Weights of a small image inpainting model: 1.43M parameters, muon at rate 0.0072.
Rows from block 6, named by matrix and row number. Rows with one number belong to one channel. Each number is 128 + 24 x the weight over its row's rms, rounded and kept within 0 to 255. All counts start at 0. Numbers have three digits each. After the name is the row's rms in percent of the matrix's.
# convs1: 3x3 conv (model.mid.0.convs.1.weight, 64x64x3x3), inputs 0-31, a 3x3 kernel for each
# convs2: expand pointwise conv (model.mid.0.convs.2.weight, 128x64x1x1, transposed), outputs 0-127
convs1.25 166:122145129121132128116115114121109105110150124097103105118128126123146142135183152161195165159168124144117108114122128152124095153198159120128100127134168120174187097150174131127218142129177119133124142118132108109107138112144145121116161149125162148115172127099125123149131108141136131163110120162123118108137128111124122139145119111124137126129174132107125188115136199154187144128137122119123125126099107140113140149123122130132133112149147117126158128137158147126132119112114132104112164166095142113100124102073133133118140143134135155134131146090128169084097182148140128122147160132137210181133172134128140138103129111134116118105115099136108108135133126146126103110115116116165165131144223126129156103111117129128118138109115138149122155117130177214157137108124110114125125110144109152146108102102130120130143096129116103123109121092121163154113118133123130127
convs2.25 136:155136165111141120147124139155140126129108126105102120122137100157143104128121099116117113089147113133163130143102190165127150128147140108119136136129122156142098137135161081079106115103088145162120135142143085156087114156108145101123126151131106171079146139103179080109073089132153125142125092136134117117176141114173115116158152122112155161123159145152122151111131172129113095109141
convs1.26 072:111111137129126126140118109118136103109119140129108107110121137132122159140184191133176145119147157110133113113137139141131130171192167125159133123133144152195186117141137127150148100121125125124127128132132118109118132123114129118146124093105189133140136100099107112102133123126139096196125110187126121116174132088129096127119135125124136119144122143124113134138132161108150122130102118118148096115138143126105121127131079130105108112124128135131152132167194173158140165127086138099111144129143133158114124113114124147101136172159148164176156113116138135122114127106136121135156140123152195169104125147136159138114112127141154132131123080112112081125118132117117104113120084147163166116132183120124173125143134126121084130113118147140127134122143169196147158145135121121092112107104134128107105101128112110121130114100122076079117107093142120170129150168118157133
convs2.26 073:121127113145129119145156128157119117076094159130110159146113162159137142143117128125072137108121079114139092124155155167127128106138152099113129148093138120116074130095138078086128107088150124142150090116123131174106107150103138069118125158098122128104130145087172110100132105115137142149138129082141178109158134127136101123147153142129141145139184104106146125132115178145129134107119
convs1.27 083:123129137137120166114133205152114106123144126135134116115126125156106100142146136135110135118111153113142153132110126122096124122098109143154137122123111110112098116103150102110132134127103119107121156105152139206184123096126150131073127215176140146138147111100133119117112135124130149139129117100128110150117119143133171157125114127135123129103225227119154116121109101119117141117140160124112144127114085134150137128106165156191230117106113129149127131117098100094112126111138103145099129108121135133107095104106130124100147112081142131119098123124117152133102100127145136090109111117113112088161139079159129124151122094118124141136130187139121137124123113138127147157176168150094131144116109134117117122119144102119147130153192143123143130129156113096134112136147135126201128171178122130156116158128139128133137163147126152126133117127103125120159126099143096079
convs2.27 099:120121163106157136137130163126121126188167110117146096112152130106132115108127120170172113113122156164124184108089097104099139127126110133148150101144120140115167134151124169141088149162116104132112157128154091124161161088155166169100169109167116135105142128131090128180103132109093128118079110158115102149139104125132153138136105138104149108147097147152111130106132105121139132169135
convs1.28 089:153111122119111197111149219117134117135124158152119120124136123133120109149131110099095141100123149115164118131119134130116112148099119112118127117101114115107120123117136109114098145122112119124133104111162105196175121125147150120093146188154148127145128107097116111120144135102134131102139114108115137144112147159132134124109124097130138103166222199137137095142112102126114115142119141113114147140128111128120140121129183106169188129114141108134118139132099093093155131131136131131111142124112116114103125101098145123137128082094150126087115149143093144130136101113135132102117134126109082103148110087150134149148125102112150143141138194124083144107112150128128169182186134115129126107115087146139081105114151091118172143177191125126145105149137115122126133155118129148162153150179125125140130166138112118123165155128144141127151134150128127140151115109117087107
convs2.28 095:096139135130107125115111116136142144158166131140176105108116136094119145107132153153149129152103139158111158136121089090124128165114100136127128093164131092123181124118102192139093111144132086080139143132136124100175130092153135187122163081162145122125128131151095135165119150118110127133109148132128139108104076135129147129128078145120146115137076149125106106110138081132126154156117
convs1.29 078:134127138123132121130103094107129133120122132114115114138114144133129161122202178146180148130141131125130105135115130148136123120193170119139125121118156117179201114136119117139131117141114131126133127148118116114096129132148135106118128121132149144135148111101112102126140096134149126185120128162115143110159129099134096135110116106127125125137155104099111160118135178156164126140144078132128097122146162134126135129138115124119108129114106124121169131173171178139117175104117148113107120136123133162128118143120130108116117173180125189160141132135128162121134137126137125135173152124142195173123131169122137138119100124144127128150135079120131118131148137145121125129089100119158163116124207130116140112095104127116094148107131145134124157142141152189126138153107115126108109113103119114129121109103146126108132104099122074090108100087123145162109139163140174129
convs2.29 080:127125123130140127146147116138144113084080147115100148143133120161145144143133122088069124096126106101162083135143156167126128122129139108115132163096124119140083142120149065079135119091134153158151090117149104155101122154117122075124111184116098144116125121097166110099107115126136137143134118100150142111151148113136090124138167118150116151117183110113146134127127193142130131090115
convs1.30 077:150120112128104189106135202138110121119139126149120122114140152135094112153120113137101110118116159120142117129133133139119125123096115156131127132120106129090114133127136094092130144110135103128119131106149146193195104128126157122098151228163159140119139122100144117133132148129126150097125107123131129154114106172143158155099136127131136104137233181153123122130108133111119130130142136110096155150099108145125117144133174153180213124103122124132126106149107103112144112088136125120100129123132119119098106108085121130122141104113131106089119128120138155113119125116147130138117127126134105125150124111161121121136121110124139121116126199170121172121124130107122133154170147116137107117110103114131101148123126119112167129172191125127164151131158129121132129132117131135171138161210124142132133144139148130131125163150116164124142115102106132098154129092108106104
convs2.30 086:126105135094099114120102121118127148200148096118152106106128099085114114120124141130177121156135144168106160115093109100163144162159111138163133108174165159125178128135114184171107134157107111097127176138133111080129158114152117151140137104154144150110144119138127144155122137116141105134114113164117086139105110145178160122122110122147154145120090146158115126103152099109117140137138
convs1.31 079:160135129119099163125141204123125141152141155142133100108146138116103105137111129095116111120116133131147133123142115137092131126114103140130139150118110127100095135134165114095133138132116125108138127110168133193194122124127154134114165212142145152134128112109140127164135145128137130114120134101125114132108136165137152158118113114127128116131248186118113098122097124136120122137131127130087146126075137115149112155129170112194240135126135125134113133100130093116153089113134118134114143110120119125093123087107160143137127084114104136105114126134101138132125131125142116125137120110109105110151099104163142127140127100098137141100138193152109162125124130123095133164172123139134088139108082142107112121116127135137174121175204139130161129131138161122129123136126122139190143170204125140124136154123112138149149134137148146131135125123099133130140133108109114126
convs2.31 083:116115144110114119138115124120145140199152103120169105093141115101110108101108124127173119147138150170119172115093112106140141155138096140156136087186157138138178129128117188154093137144106114096119177128142104094138131105146123159117149093161143161097137128131106121153108127121128110144095107164127084134114092125162165116122089123119168135118093166152115128107132106118131143134137
convs1.32 095:154116103143096170129131206157132118132129123132131106133123131132121124148099116124132111104123143137144125134122134136128104138093129131122125137113129109115136131118176104080141159143146123112128117111166161200177102125147169153120165212158160125135125120111115118142129132134142161115132131132131123143131117157161165150098103116141105113140232204132122136112121141113105167128147151097109165126087115136150137126127167130182244124127124129141118130149109092108148122132134144112108143107098138100099124092102146104137121098125126130091132133142096142131125146142128128122123139115091109121161113122141137116145138107096146149139129187146095172133103126114103132183150129118128112127122096129107106110133149108144168124167168134113133123136150124109113137133111119142183128183226135149132127154111109121124156154154156155117134122122107128101148128103101101076
convs2.32 102:108108139103122115137107117111123147201153098108167107115133116089129108107124118125163116149145143180126174122084116119142155151142096135142126102187154149142175139127118184141107152129082112120113177134138086103135147120152117138135158112160134180100141136128125123136094119112149107137101104156125096118130096137186166130129121125136180138125103146162096123099131123107112124138118
convs1.33 073:146149131117110178113152231136099155124138141125108126136135125129133091139121091134096104125094164121165106129131142122095136132101105133141135130117120124080111157125116119106121151125120117097122127112149152176179099120128150117093161205145126141132107129097139103120116112127141127092115128107157131144121125154118154165120136119138127109159233192105131094125126114122104125112141126126099126131106137099148110124132154144172237119112140138138114124102069095115132105116148127145108148125113128125108104106084142125141148117127147100099111134133108158137124123127112136100127117108106087116157103107137128130152117106121135130109153193144095141114098118094105166151166125130131114138115093142107103151125118120117163092181209134131128154120154100111113145102111139145157144159201111142135143164148127122100161125148152149128161135137118130127131111112138096101
convs2.33 073:108119124134118119120107096137135131180163103100145096097137108098098109117135132117178138155133161163106162135117116100145124164148107148150128107162148124124183136152101184162112126181090126088146170129142122075135135113157105176140114106167139136120114111159080140157098136138146110119096140159131080119113112131156169127119100133121129133114093126131125130118132076108110132143145
convs1.34 071:120130140115131120120112101129136104106148141121117125130126135115129148136171185153166147152147149145134124123115113139117118131202175144139141118133133140207195129148114121151136102116122124108137128131127106119117127110109126113148135122113136158131139125101117110110129089119137114177116106186133124114154120080106103098126121108133140113157125121123106140126155154124158118121122103132149120116138149126119107128129096141087111112138104133121159128156206185150091158128135123100113143165137133161128109135116106104099139166176128188173130145102149127103138133144131120132178114109166209172104141137127143130117082125148144108154124102129113070125142155113129130119115104114159140134138175128147157122133136155116096137129098156157108151126144171166144149144135106140103121107105143124109131124094098114088126095113128090117113107079136138179132145168146167152
convs2.34 076:134136133128149126136155134153135139083090154138105151149122140158152134153111123142085107093124095091145094139139145139109119103114155104132122161078111121120068133107154057102140117091155155158152101160132133177098105141109144087140136183112136127133117146109149118094145128118117157132148135103147171127158153126098079125143173139133130134151173111098146146142116163143151122111127
convs1.35 075:144155142142126124112116111140142124106122150087104083119136127110151171135194169177183127136157156136131114098108146146144125139191175135154139115128153146195204147136106108141127124122128120123150129129106130118104113137143105125138107091114145133109153143103132112135138097101123114208111097196137124116144153070123106109129108137137138126146113131126121137125154162138169129140106108134134120132137142131123131149140081133101106143134102116111158139156188165144116184123121153107105151150134122162130134122131107105110124153184142179152115132114137151102113125101142136121161130115155181153115155152115144144109102129131152119126127085115123087109131125126125127120116133119155156145129199129139171130112122128117093129120107138132111146144137165170124138144116100138095108092100111119118118125107103106084130110118128068115107111106126132159114124159126156146
convs2.35 082:104144134126146124147179138157144119082111156147122158143109139173138128148109098141060120101108103105133109136134130157101137108121132102123127138080105105125080133096133066063117124104145123168133097133136130170131109129105147074100136167123122120123111138097146122088146101114110141152126127091118181105163116120119081123129162140128152134152165130117142128133123183129141136123124
convs1.36 074:169141136132090197117125237125133155136142142143127113122121139128147126147139109128097130114088140092158145130114144124101124123091103141132152118115111143099101131126141118088118133108105107120114099116152139166197132130124160128101151205151143133136140105119112125121131142126160129125122133133135124148105142158168160137121116111124110088128224190096129110107119118121120109149146133132119137132101105116129128143146178143211189130130125129144129146100102097112156127109132114124121138118113119120108093105089137140137137100111129130084124141162133136126121140104127111106114131103092106111167128105140135113168114115105138137126136186152115163125124137137116154169191125132125131140117089127128099136115105091109182100178205138122105126130149110124161133133124123151185154159183117122150127164125146139137162145130144160136131134135115146103162118094129098101
convs2.36 074:142120125112116130109099119123124127179154100108146095101126119095109121096149145132178132167136162152104154120126103080159141154148093147169128119175126157132185141142111190163107150145109117088124157126145118079144150125154106175133151094163154129139128099155105123159127151119134101132114137167118114142085089130137156126124098130126136139133083126143104129098120082110122131151146
convs1.37 077:144128132094140093122125110133134088102127119118128133096121155132115140130175191118170131132157140119127094122140140145144142139209168115150159121129153129179187134121126119124171110118120134120154122116135121115079137137120113135115129105138149122113137117093130100118126099105140110197116101173130144117162129100127107110140121120128128120165118125118132129141159161139179117131115105129151108126134122149121111129127100123106097126133123126130149126159175159155103162125113143115099134148119139152139117132120121139129127128177153185182159128122151146106110133110133146116152143110144187178115122159118138136127089104145154134156123104111103104120125147127146153116128102137175148117154178127118171129132115133113075126118114127130130130134141172196128153144136130119115096124076135115118118082104112101117129097099129072093122079096169152155110132176141132158
convs2.37 076:107119101136136129127160113165115133086109166154119157161098173170125113151111135138071115109097095097137086132159158165093113110112140125100123144095112105129083149105134105080135123078148111120146091111137132159138115138120143085124135178111122109134148143105144108107134127120104166149119151084141187100166125133118084135153136146134134130138173120106129116135110168147141135105124
convs1.38 079:131146126135152128125134094127139113088131128124133112120126149119123135134189182167166137138141154129129118127128139173151124148209166129142127125115131130195185123119122130134159117105131128119139138132111102097079130125114119116118137103112169147114137112091145103128142111131159103179104111167130134110167140089142080118116107120127126132131134138119109144117146177109178147128127121130131117112139127158139139108118132129112104127142113143114165121152182169145126173103111123105104149145126125161127139121113125108110115139175144186183139136113147145110124134137143121118167136129140196179128129156126150151118099126139140119144139096117112095118130159135132127126125103115163175148132205124133171109127132138135069119118122149158136142124131160212148150154105124129093112109115122100083113118120103116095131107116123075109103099099139103164117105170139164144
convs2.38 076:125129140137143130130160119151137132094106148134106155144123135173145123143115117110077104088123105093161091144139148172107117113141147129109116148089131110136073147116133086077121134082130132147139094124137105170104104159113142078127135177104116143123132138082144111066122095109139154152124118112146158079167159111129094133147154130116131134121181122124138148116128185144128124106137
convs1.39 071:122120118136108128132132111139138125097101148091111106138113118111140165139166168158170116151145173143124137119131129149140122158215177129157141121138162147181176112143124116151141122080118122114124108121121117094096133145119138121109103095102141147139140115099111129122113110119127089193121115172134133117160156066129088111114129104134124118158134141121106136107134156122176132137127104150125116112162143120114117126116092123088122122134129140118156132148197197143122169138119126107095147140118128162133117123120146112116145161170132186180144150136110142107131139108114125112141108126153204158084146143102148146109102123146171107135141085132105100113127155121147118135107123113168140101131196146122161143130134140137099115124103143118111142139133184187122163162138122131110116104099142099108111128091103128113118126109124099115118091081143143176128140158142157131
convs2.39 079:114134129131150126133168116142152126087126164135119155132118162172135140151136127138068117096121088102136099146153145159077115101134133104130116139072113089113072128105138064081126119118140135164135084132121132188120098127111158071122151171107124123128116135104134109093134130132128158137117135085127177108157115133110105142121145142127149140160170114121122124132126167145144143113112
convs1.40 071:125135104143132109136112108125148134103135148124123107116105152125123168112193192142180135117145167139132100110137134158122123151194170143148143129144134147192193120141110115158140091108155150133137126125128118112111144117137124102117132088120144143147156113099150108135147110132162096186121105181123141100158132091103095106118124110123140130153132117108115136128156170124129135148120119146143095104130137148105127119121114149105094123120108137130166142158212204148119177105122139102104138145137109148108134120124125106132130173182129184190132103133139158104108127127133133130139133120161229171126160157139141145106091121142143120140129083103100099112144152135121117105123121112140153114131179133142150127112129131106087145119102124141138158131134165185112146170108119125119107104110119130113109095096132102085136104106142074083095100084152123158121133180130171137
convs2.40 076:127126131142135132137156115164132129078101146130096158151107134167138139151120115112067114109119091089146086143153149168117127096128152114113118142083117123115079140121145068085145113091138138160154073131122140173112110141107145069125091163118125137123110142099159116095129110130122155136156126085135164097156147118118086133137157129141141130137179116112139151146123165127133136115122
convs1.41 073:134141102139101156111146217143117164128144139132112106119139135146101122142122124130116127110126161134137123117110138125102119114113131133143140119123124123119109126143161140103140144132117111140131118108160145183182128097134149121109152203161146124125131116091130113133127158110117145121126134112127127155131123147136171159106118107138121096134238208133106092101115129123113129109141133115115139116099102111146098124122176155188249129115116158133111132128102105106136109093131123150103135102106120116125101106074156138124123110144140120112141115128126128145141119119130107109120111144115096107154141102157142115155110111124141152118130217163125192134099120117097139148183140135116108137091129118112111156141128116115178134169224114137138144127138111107156133137114127136192127161207089160131110159124131133130137141146123184138132154119102116099146130106136093094
convs2.41 075:129110147110131125138114134138131126181164105114157092099151122095120108106132133139172131136143157184111167125093127085124140144154105129140129121192152151122190141159109171154117151155086114115091163137139103078120141120157135170117131092158137156101137134139103118159112136126133102141102104165115101151120111128160172122121101120100125138113076148161113146114129097117120127152136
convs1.42 070:135156146109136132142106089118166096114120133112128131106119147139120161148181209140171153116158160101133090119122133164130138157172177136144128133140161135185183132114131129152173113135125134102148128136125104124102136151111135117127130096128161135109133119107129117100105133123139118176128112189124147105156145076146093122135117115126113129152129097128129134122144181126186160134125104125138115124134157138100136124136102136114101145126134142110148110140177161146135181124123153122130127123133131147124135125125135110116121138164142179180131140122134138127107120113137137146142167106149197170110147156090122153160117111167156116132116074120091106124126147136137145117118116139164170121150180137113146102105116140114077128131111124128149125138126171202116148148149128116094120118103124130124137122112107091100157121104117083106116092100137141147122123153131133122
convs2.42 076:130124125132123125129144116157129136103117159139121138150096143151144124143111131117080139114094093083151106137144150153133106128120153124092111126111142090137087134091139108072139105078144118125146081105141121184123104155109135080133140159126114139121136150092184124095133106115124164179137138082154170107141114117134086136159147138162131140128176110102105117114119179144134120082111
convs1.43 103:140130129112104172110120235128128145138113117155130121118130140126116124147110089105117122100098146121146109127124127137101142133083103154129124123092112138090116131115134101092152140079131123129149118123130143161155115094126149115108194214099140135128153114113125134114123139135113148110118127122121162131099128127174149134120129112127130099134200115139141133127113124116126133176135102121119185144069155118128098143129175136167222132140135135123098133117110111125165088108136131125113144122130140098115102098097141147111128107151123089096115140156134147095127142096119120135136113097112123116139100101161118120142112116134121119134122186146105216156143116106105163167168120132128123131125108110103111136131096117139179112169214106133129124130141132118142114133113135149183155173223141143155130143134126139142133156156138162128152133135122145104149126094134097108
convs2.43 107:167106126121084096109094089113109126156134090114103099108131111086101120125131129086167125179160142136121116109130135133198145152145116159129126119167163154130160132138125170193144156143109156099141137129137137096109159153122089140170102116128160148151134093151131144124141141139170106126125124170144073154099148131160146116107117099143128148091103134124117140129126105122105112116134
convs1.44 132:124139129115100112131116152096148196125104215134138129107134135148153128159121127120125113132143132133124100125117111100127107115110144120149097112112127131135135142099091157132083112132103120111113111126154119131152147128130140126110125098152131120184114119144151120154129117150136132141158118122137146134137158138134106135107128122116130104141116123156134113129138082110087075138134083170156096156170138103118114122130107116102113126148115117143135107146140153148124131142118144129130121148112127152122133111120145122107141104114080145135126169241128118193115092130118120127142124125139109103126122160113104135112116149120144127128159130108123097111108135134133121126151157134158111143126137112144090126105138125123148177180163121140134108131115111111112147144139132151121141109116169128158126123106126142168133111096129127102149115127121131139148118121131111102
convs2.44 118:104151113152133145118136130113154124085136149138168130131119150121130157103133149137132146140106151127086125146169100088110119145106127132125109126102109081117131110137093148142141114157144115087139116116104154133133107118125121163115126103111148071161099135154089157149181176147126136132168188104110144119079130119066116132107106150108088097123097100092145113145119078146143165148115
convs1.45 122:116150140130116171112161201127118179109155174169144098138132137129119104132127105130138112117125158095138115111128134129096117124109110120131109115110089129101097138135086117102095109080069106134133107118153133170155106123130127096127147152107121144151113118141160146147100145130143130106142157102122138137147116149140119100117121117130124094137170101131139123136127099091096087137115115158109118162141114150114096156096135145184177149125149142122106134113124111128162111102103110138116143146150146105124146119124123153136112106133124115076110129167111162146119110071110119133132112135120065123160118090125095103097135147128120089107131151137102174132138116127138162142142172130130123124118081107129072128125116113141179121174242161120142142137130091153126109126097162134157154131154152133118139127135136146160143133114141132124139128131096141114127120112132129091
convs2.45 098:138109116137122111117110099126103132128129093125134112103108116106102171121138137131176127183126150115104124121154081094165133144134131143136131128115126126116153095128120154177130126156154133070171128111115168094128133120109091140153092113118175100180089112167096136153168190136146122097146157145140103134068126128109131125107112137141105115124090120106145124167132073134137140138144
convs1.46 141:130120133126109124126133133073155182118117185134119093128148147125141142138117111129141122158132119139143126116136116139110133134104105117121127127110095129135111150153095133140089110109091119117117124118145123135154145128112139117116119100103144136142110090100173177150136127142162124109140109094135111132164121118130107099115119129104146120138099097113144109164136096105096093163136118172134102117166137112122113137141103096127107118138124130142141112139158148135089159138129154112102125124122156141159103124137142125116088137107093138140097151162126135156150140084130131118138122133153113112085135123103112130131115153139139161142152147139118122113135121110122132148129142125105148146126126105081138099141146109130154148149192147144124127151122110136115123126143106144143131137140174170124134095105175155178145135134162126099135123116133137149142111105116132111
convs2.46 124:113122124147140129113127123129108123126134102147128122112108147109132157126129157141145124157111132122095125114154094109118111126109143144124119148120112104114133083134115142163145112122172148066161102120097160128114132135113100138135099135103182067175090128140089128119176200119127132106172167132140159170094125141070129095109130130151089119132100101097137134175133086140141161116127
convs1.47 118:125138140111114129110116105123142105107131105101100104128116129131141152120186172141167162111133124131153108117120122159153117144190171114145131113150141103176230123135153122131184130131147134143131121142148118119104127115131142137109122136120173134108161131092130098131122117130142121167103124180152123098137142104133103111138108099137125130140148127124116133118139193133178131126117110126130101121125152142150133123111129120123099126127117112115154118121146168127131140127128136091106176142117138115124168113104129119135118151166118171165108147104149146108088167158123111132161122130144212188101126127142141144117105118122132135118143109107093090140117132118136117115111114105161168111129215143120146102116124135127105154100117128122124158126125157231142136146125118124092118114126106122135109128094120136118149103105116079105112126097123127189109119133128146141
convs2.47 111:141129141119110117125128115157133142141110129111109137139124112155129119130113113095100124115144099097169115145115191168127137135151143111104136130136125120142096155121147092081126115068099150126149105141131098162087104160104129079140099140115105167083135149101174094082088095134164135150142099124142117100179132116178109125145146121132133170100163138134115155112120174144115107091132
convs1.48 071:136150124125139121134093092115151148103120138110113104123110138124149146117186173155181125122138178120136102141117134172138109149172189135146148119140131139216185124139127121148146133116116130140148108136125107098124125130148132118131124108135143131124155111107107125095115124130140120184120124213146107096156135083110120112114098108121151121152147127103125159109157138141157122141115088127142124126145146159118112138122108145105078120137110124096158132162204187144138173112101135101116109131129128154129133117135116114132131174164123170188150126107146127103126142097151113135148124130157200178118132145134145148106111113137153092123133097118132108118148145104139126125123101136172164126133192130115132127107137131110092131124104149127114135133158171179145139127129119105106130103105095112129119123090138127092136115109122078090115100086109138163118159144149176145
convs2.48 085:153132136130129130125149133153138127089082153110102145143128124161133130145117136123071133117140098083135090133139164169125131125127145114129110148069119139140075133102157062110132121100134154172156104128109130170086102169113143064129100172124132123106119117077166116099125110140130121145136117097159149125170151101141115118136149135118120152146176123118139146117112178140132127102120
convs1.49 100:131139131123098109134133115139146144113137147117110122118160114129149160124183155180156123164155166155101149115133145126122117146191146144138134101158135157198176138108113119166137097114141123131120150115118118106073134132097115135127104096115155133132147117086092117120103106136138101182093124179121131116133119077111115099121100138133129116145128136122131155109168143131148124120106153138137118125167136125119154149112120149104108131142109147124160126143209146145114175137114104099113114122134152167137107121120119127099142177151158156154114117107129140113099140097131127122153136117151199126121136126107155145099131130154134113153141093124128113108138155134137132113102144166164158128137194125121162136116129112135094131108105148135120145120147185142158171140104135130091107119108147146121100084113118100074114112125108088128112083093147136143132138146130192114
convs2.49 124:132148145129184137144168174140141134094130143156123152140124142169147123144123115200109110080117122131137140115145112153093112091109142123126139140087083143102076109111147076103103128117151123158135116143144138185126116126106170120103146174114127103126122134113124087114140123104100163109132118105118184151165113115086098119134145160117126108175157121119124136160127144139133126155145
convs1.50 082:127142120145101188134145207112117164127119166168104133097123134127127094150133114120093117102097147132125116154141150147111113128088094112133135094108090112094106120123123131113122132108095121130134112108156104165189105109112148110100148187139129104120137138116131110131157135121145134109157132124129147137085130142132148188113140089126125107114198150100135111140107098130093122160123137159130124140120104106085133145112160143176206139136110143130117151129098120121149105091139125131128138125141112133106108110103149152140139104122143113097120120165110111139141096107131140119137106128100112108154110084165132137131109109123152145119121174136101179137123088116114156149173173123125114123104090121122090130130136143106155124170255119122130155135144109132120131133088132154139156161177148109144124147143136145144143143156156163110174129146119128122128126093129122123
convs2.50 076:116141115150112141121090102112121135141159112116129081109162106106098138117156140120185120146144152145119144142156115095129122134145130141135128103152143120117148117165104179161113117167133130107130128121117143109120154126150120161162087088140155099150115100164080161169162148149132101087135155128148095138086165124122161131127085129108095110094082121125134141135139048118110140159140
convs1.51 084:142129131127130121129113112113139110112116145124123103119148142110127150141181212125158148152163138120142104128119132135140116144189186121135143134142140127163201124135117118142168114126115119093133119136115106105092127140152125137084102111123155123139156123098124106123151123108129116169154121196117122132173121104131086100126126115114125143162130123115108127111112192093142150118149115134143112146133148155138132120126121131135104121150121117138160130149158167137151158149119147094103137149139168140127122115124104107105105155176123182208128121118145144100115125130130129110152148139172183193118116170131135142113103103103153148123141080116097114134125127134131113142120113110130151137144175139131162134115133110120104155119109162140117143141147149206143133135116114127116118106092126113147120122105097110083136114098141094094108084100125140169102126179124159166
convs2.51 082:125112107124103127106144130149140143093091139140138164143088138166145126140109130093087127116103099075143083137151135154152128124139130136117121138129137112140100160079125097078134116062123133118159104116153112123121100139112108064111146152108118137119140136083161138089103114109148139145127132100120161077142127121144080143138146137135141156139188115106134110091121184120139139086104
convs1.52 071:145150134123138106125135097124132148135142140120134117123135127133121171121182179152160137137134167163134095113132145155109132136195148135147145135139154132201184115121101131137133111131107132121126104141128107118087130132127128127106134104106141163120139135116118096106119098153125125191109100189137131089163120088113090110106124102140140150147132108103110149121174185140163155135130128122150106108119159161108127141094095151127107112125129146128161139174180196133153191118107137125114141130116118176144130138135121106136135139157116203163106140108140141081085133106121137134146139131162193195116146154114136139107095111139149104143133061123100104121135143119130125107111112126175150125130199124146150139133135096124104148111118136129121148128132156182143138133149138138112112115105122134096131103103107130092139118116138084097114097092114137155115134166129154132
convs2.52 079:134125123145156138129166118152128114087100165130098158150116153161129131158123121117074112098113089087155083132156148154119106100133148131109139157084112128134057123125133078086138123090139146138147082124128141178105112145112129076134104166099127115139118136107145113078137114127132152124142131091159167109159134115113089123143165138110125135132175117116147148138124165121141106103120
convs1.53 071:139124127112112119130111107123168140120138138108138102137129119140106163143183187142158164148142177125156109136138143149131117129184182125132132130139154115207198121120120118134161147121145114101133121134118129100099131131132119145113112106101131125126134109108134109118137087118127107199104106183117143109145143085132105110117117136143141102134140131118117138148152161089171117126137117150140109107130130139126112116120092126116072099126141134121162155153187127171115161134104154103103134137111134160155121120119124112083114144166114180171120129096128122119120144140134119115161129114149177170094149149103127136127102130121145124145121089100116103098127144133149154104121106102172147127143191151127167140126102131117088123115121162135129155117131159182145161150162135127099126112083124125106130103081091121141116104095126099096105088087138139170116136167133154156
convs2.53 074:126134121141125120120164112153144129069099153169116162140118133171148115153090118131066131101117087097151085133152131147116113105115139111114111134082105087137082146112142077081128108095137143140137096128140118192108099141107146085106126159115130123120140159106146115077132106138126161154139133086132166109168127111121105139135162125135138142124178126102131135135113155151128136125109
convs1.54 072:149139138134122093117131095133137132114137154122112100137143130125134168136204204169189165148134131151107114137128140153163121168173152133164133112147154121194198129126106106125151104112133116131151146147110130120095152118139130121131114096116135150114140112102139116095143117117128121216109110178112122104134140101126100110131121121138110121120147137120130143115158145146155111128127107130145126094164118122123125125129116154112123132130118147129152124155211183129129173112118135101099124144133131159125127155112123120131129132171158171171137148108132131101124129090117133122147123137158184164102157158117146158114130146142147107128142102116126091124143123124131142098116102136151159133130188124131147136097111128111112132113115156132130134124121178185130150136110113123097109122104145109132097132097081103093129101097119066125112090089140124163091150176133164132
convs2.54 077:130144130144158152139168143163131123082100147135122151163131133159153112153135105149076121085130112089134098136151153159107135108125140108106120152087097122141083122116142056074142129093142143159156114131131133167108090144107146070114131159116133121112116138098164109095152120145110142162132133104133179123154144120117098128153159142121119133169177134124151140125116172133137128107140
convs1.55 071:138132123145138135146119124136127109105130161111118126135134132128133175119184186151201155128151164124142107137111137160127120163176160127148126128125163149185204101118124093156131109132099112116112130136123116117096117119109125123130120090129162127138152113103121122128135100128132102192122119188123139115172142078143078121147126113131113138140129138110122125114127179143156153123136105154127122119156153135136142110124102150117123125128131128110157132178200176148137167125131163097115129143137126151141109139116119123113137159183132180179127136132144147105112128106122136115149133142146177168131137164128131145127107123163138117125134072122114099108127147125144116110100104150168156160143188139126151137107137130121110138102119132133138141140137160196125138139107149113114108108116135113121128102100118117093117117109124083096114081082139119142103142165131152140
convs2.55 074:122125124136130152130155113153143122067102150135119143130113126165146129128116130122079118099106095074139100137142142165127122099124143113113124142098133090115076131100146080076130117081160135154156082110129150166120088155100142065133115149107107132119130121092160126084125124118109157138152119085146167109140154137126084124138158148149118121139176124109134117135121170148133139091123
convs1.56 072:131154120126131132141121114120132121100113141094132129125122112109136150120192203153160144131157137147125111130144136166129119147195158140136123111157139152198182114117110099134143128104146120137149152146101127094122118137142121110128113101105140133146149137102107112108154117119127090181119126159124136118158144100136100101118106106115138141127158116132099149117128146127153135148139115131118109124135157139114132132133115124138102128154121121118160111177205194140124177126120154106115139137131149145138110125119116107099114162180102187167112133105146158136116129109135140121150109135168198181115139151125142148110118114157134122126122081104112091120128134122131126139089120127156165137142213138152160136102126125114106113099127137146120170137124174184127166146130112123095118110105131123111116111106136118096137112104129075103112099088105123155108139174109164144
convs2.56 072:134128131146126125141159151158152130080105149134106150146106152163143138139120129125078120097110091090144093141139148150115116121137144118107128135078112106123079146093133071074136110102155144163158095121139126162094103142105134063118136168095115125112128127093171115084130109108121152137134127089146173108162109116122106128133159133135134126139182105131141151120112175142136133105123
convs1.57 076:125106116118132128127137104135122119132132133135129115128138147133138141140181199138182149145168118136145115145116132152146139138168196128133126126143161155175182115122134109128148114106124134124123126131114135108107118133114127153103111132094154158151171109105148105082149103109131139177141121160138125096184143102149092096128123139151096127118130140122120128109141166144154120126113123134166092102140137147130123136122129120111097108109127149136159118155207180144130170145125127126109132138142117137115121153128124116134132140183107159174146130102123140099109144128119131109148155135135188181120125176125114149114102100127134133147107095118131099124135163106145122116093094127167163125136189120129156123121121120113100125114125141126149127149131147205146131136131139122107129109111114131115102122093110126086121111111133079093120093084131149162105136174113153155
convs2.57 082:139114094123089121117147122160135142098074156131129166147099148162146133149113137100079149127104097073124072129153150138166115128122133139112134170126137116158116145110140081102149109083148131121159100102132130142102098152107102072106142152110117144136126130110181135097127124139164137143137142097152165115122133132145093145140159140132126144127171105096132108118107178134141142077100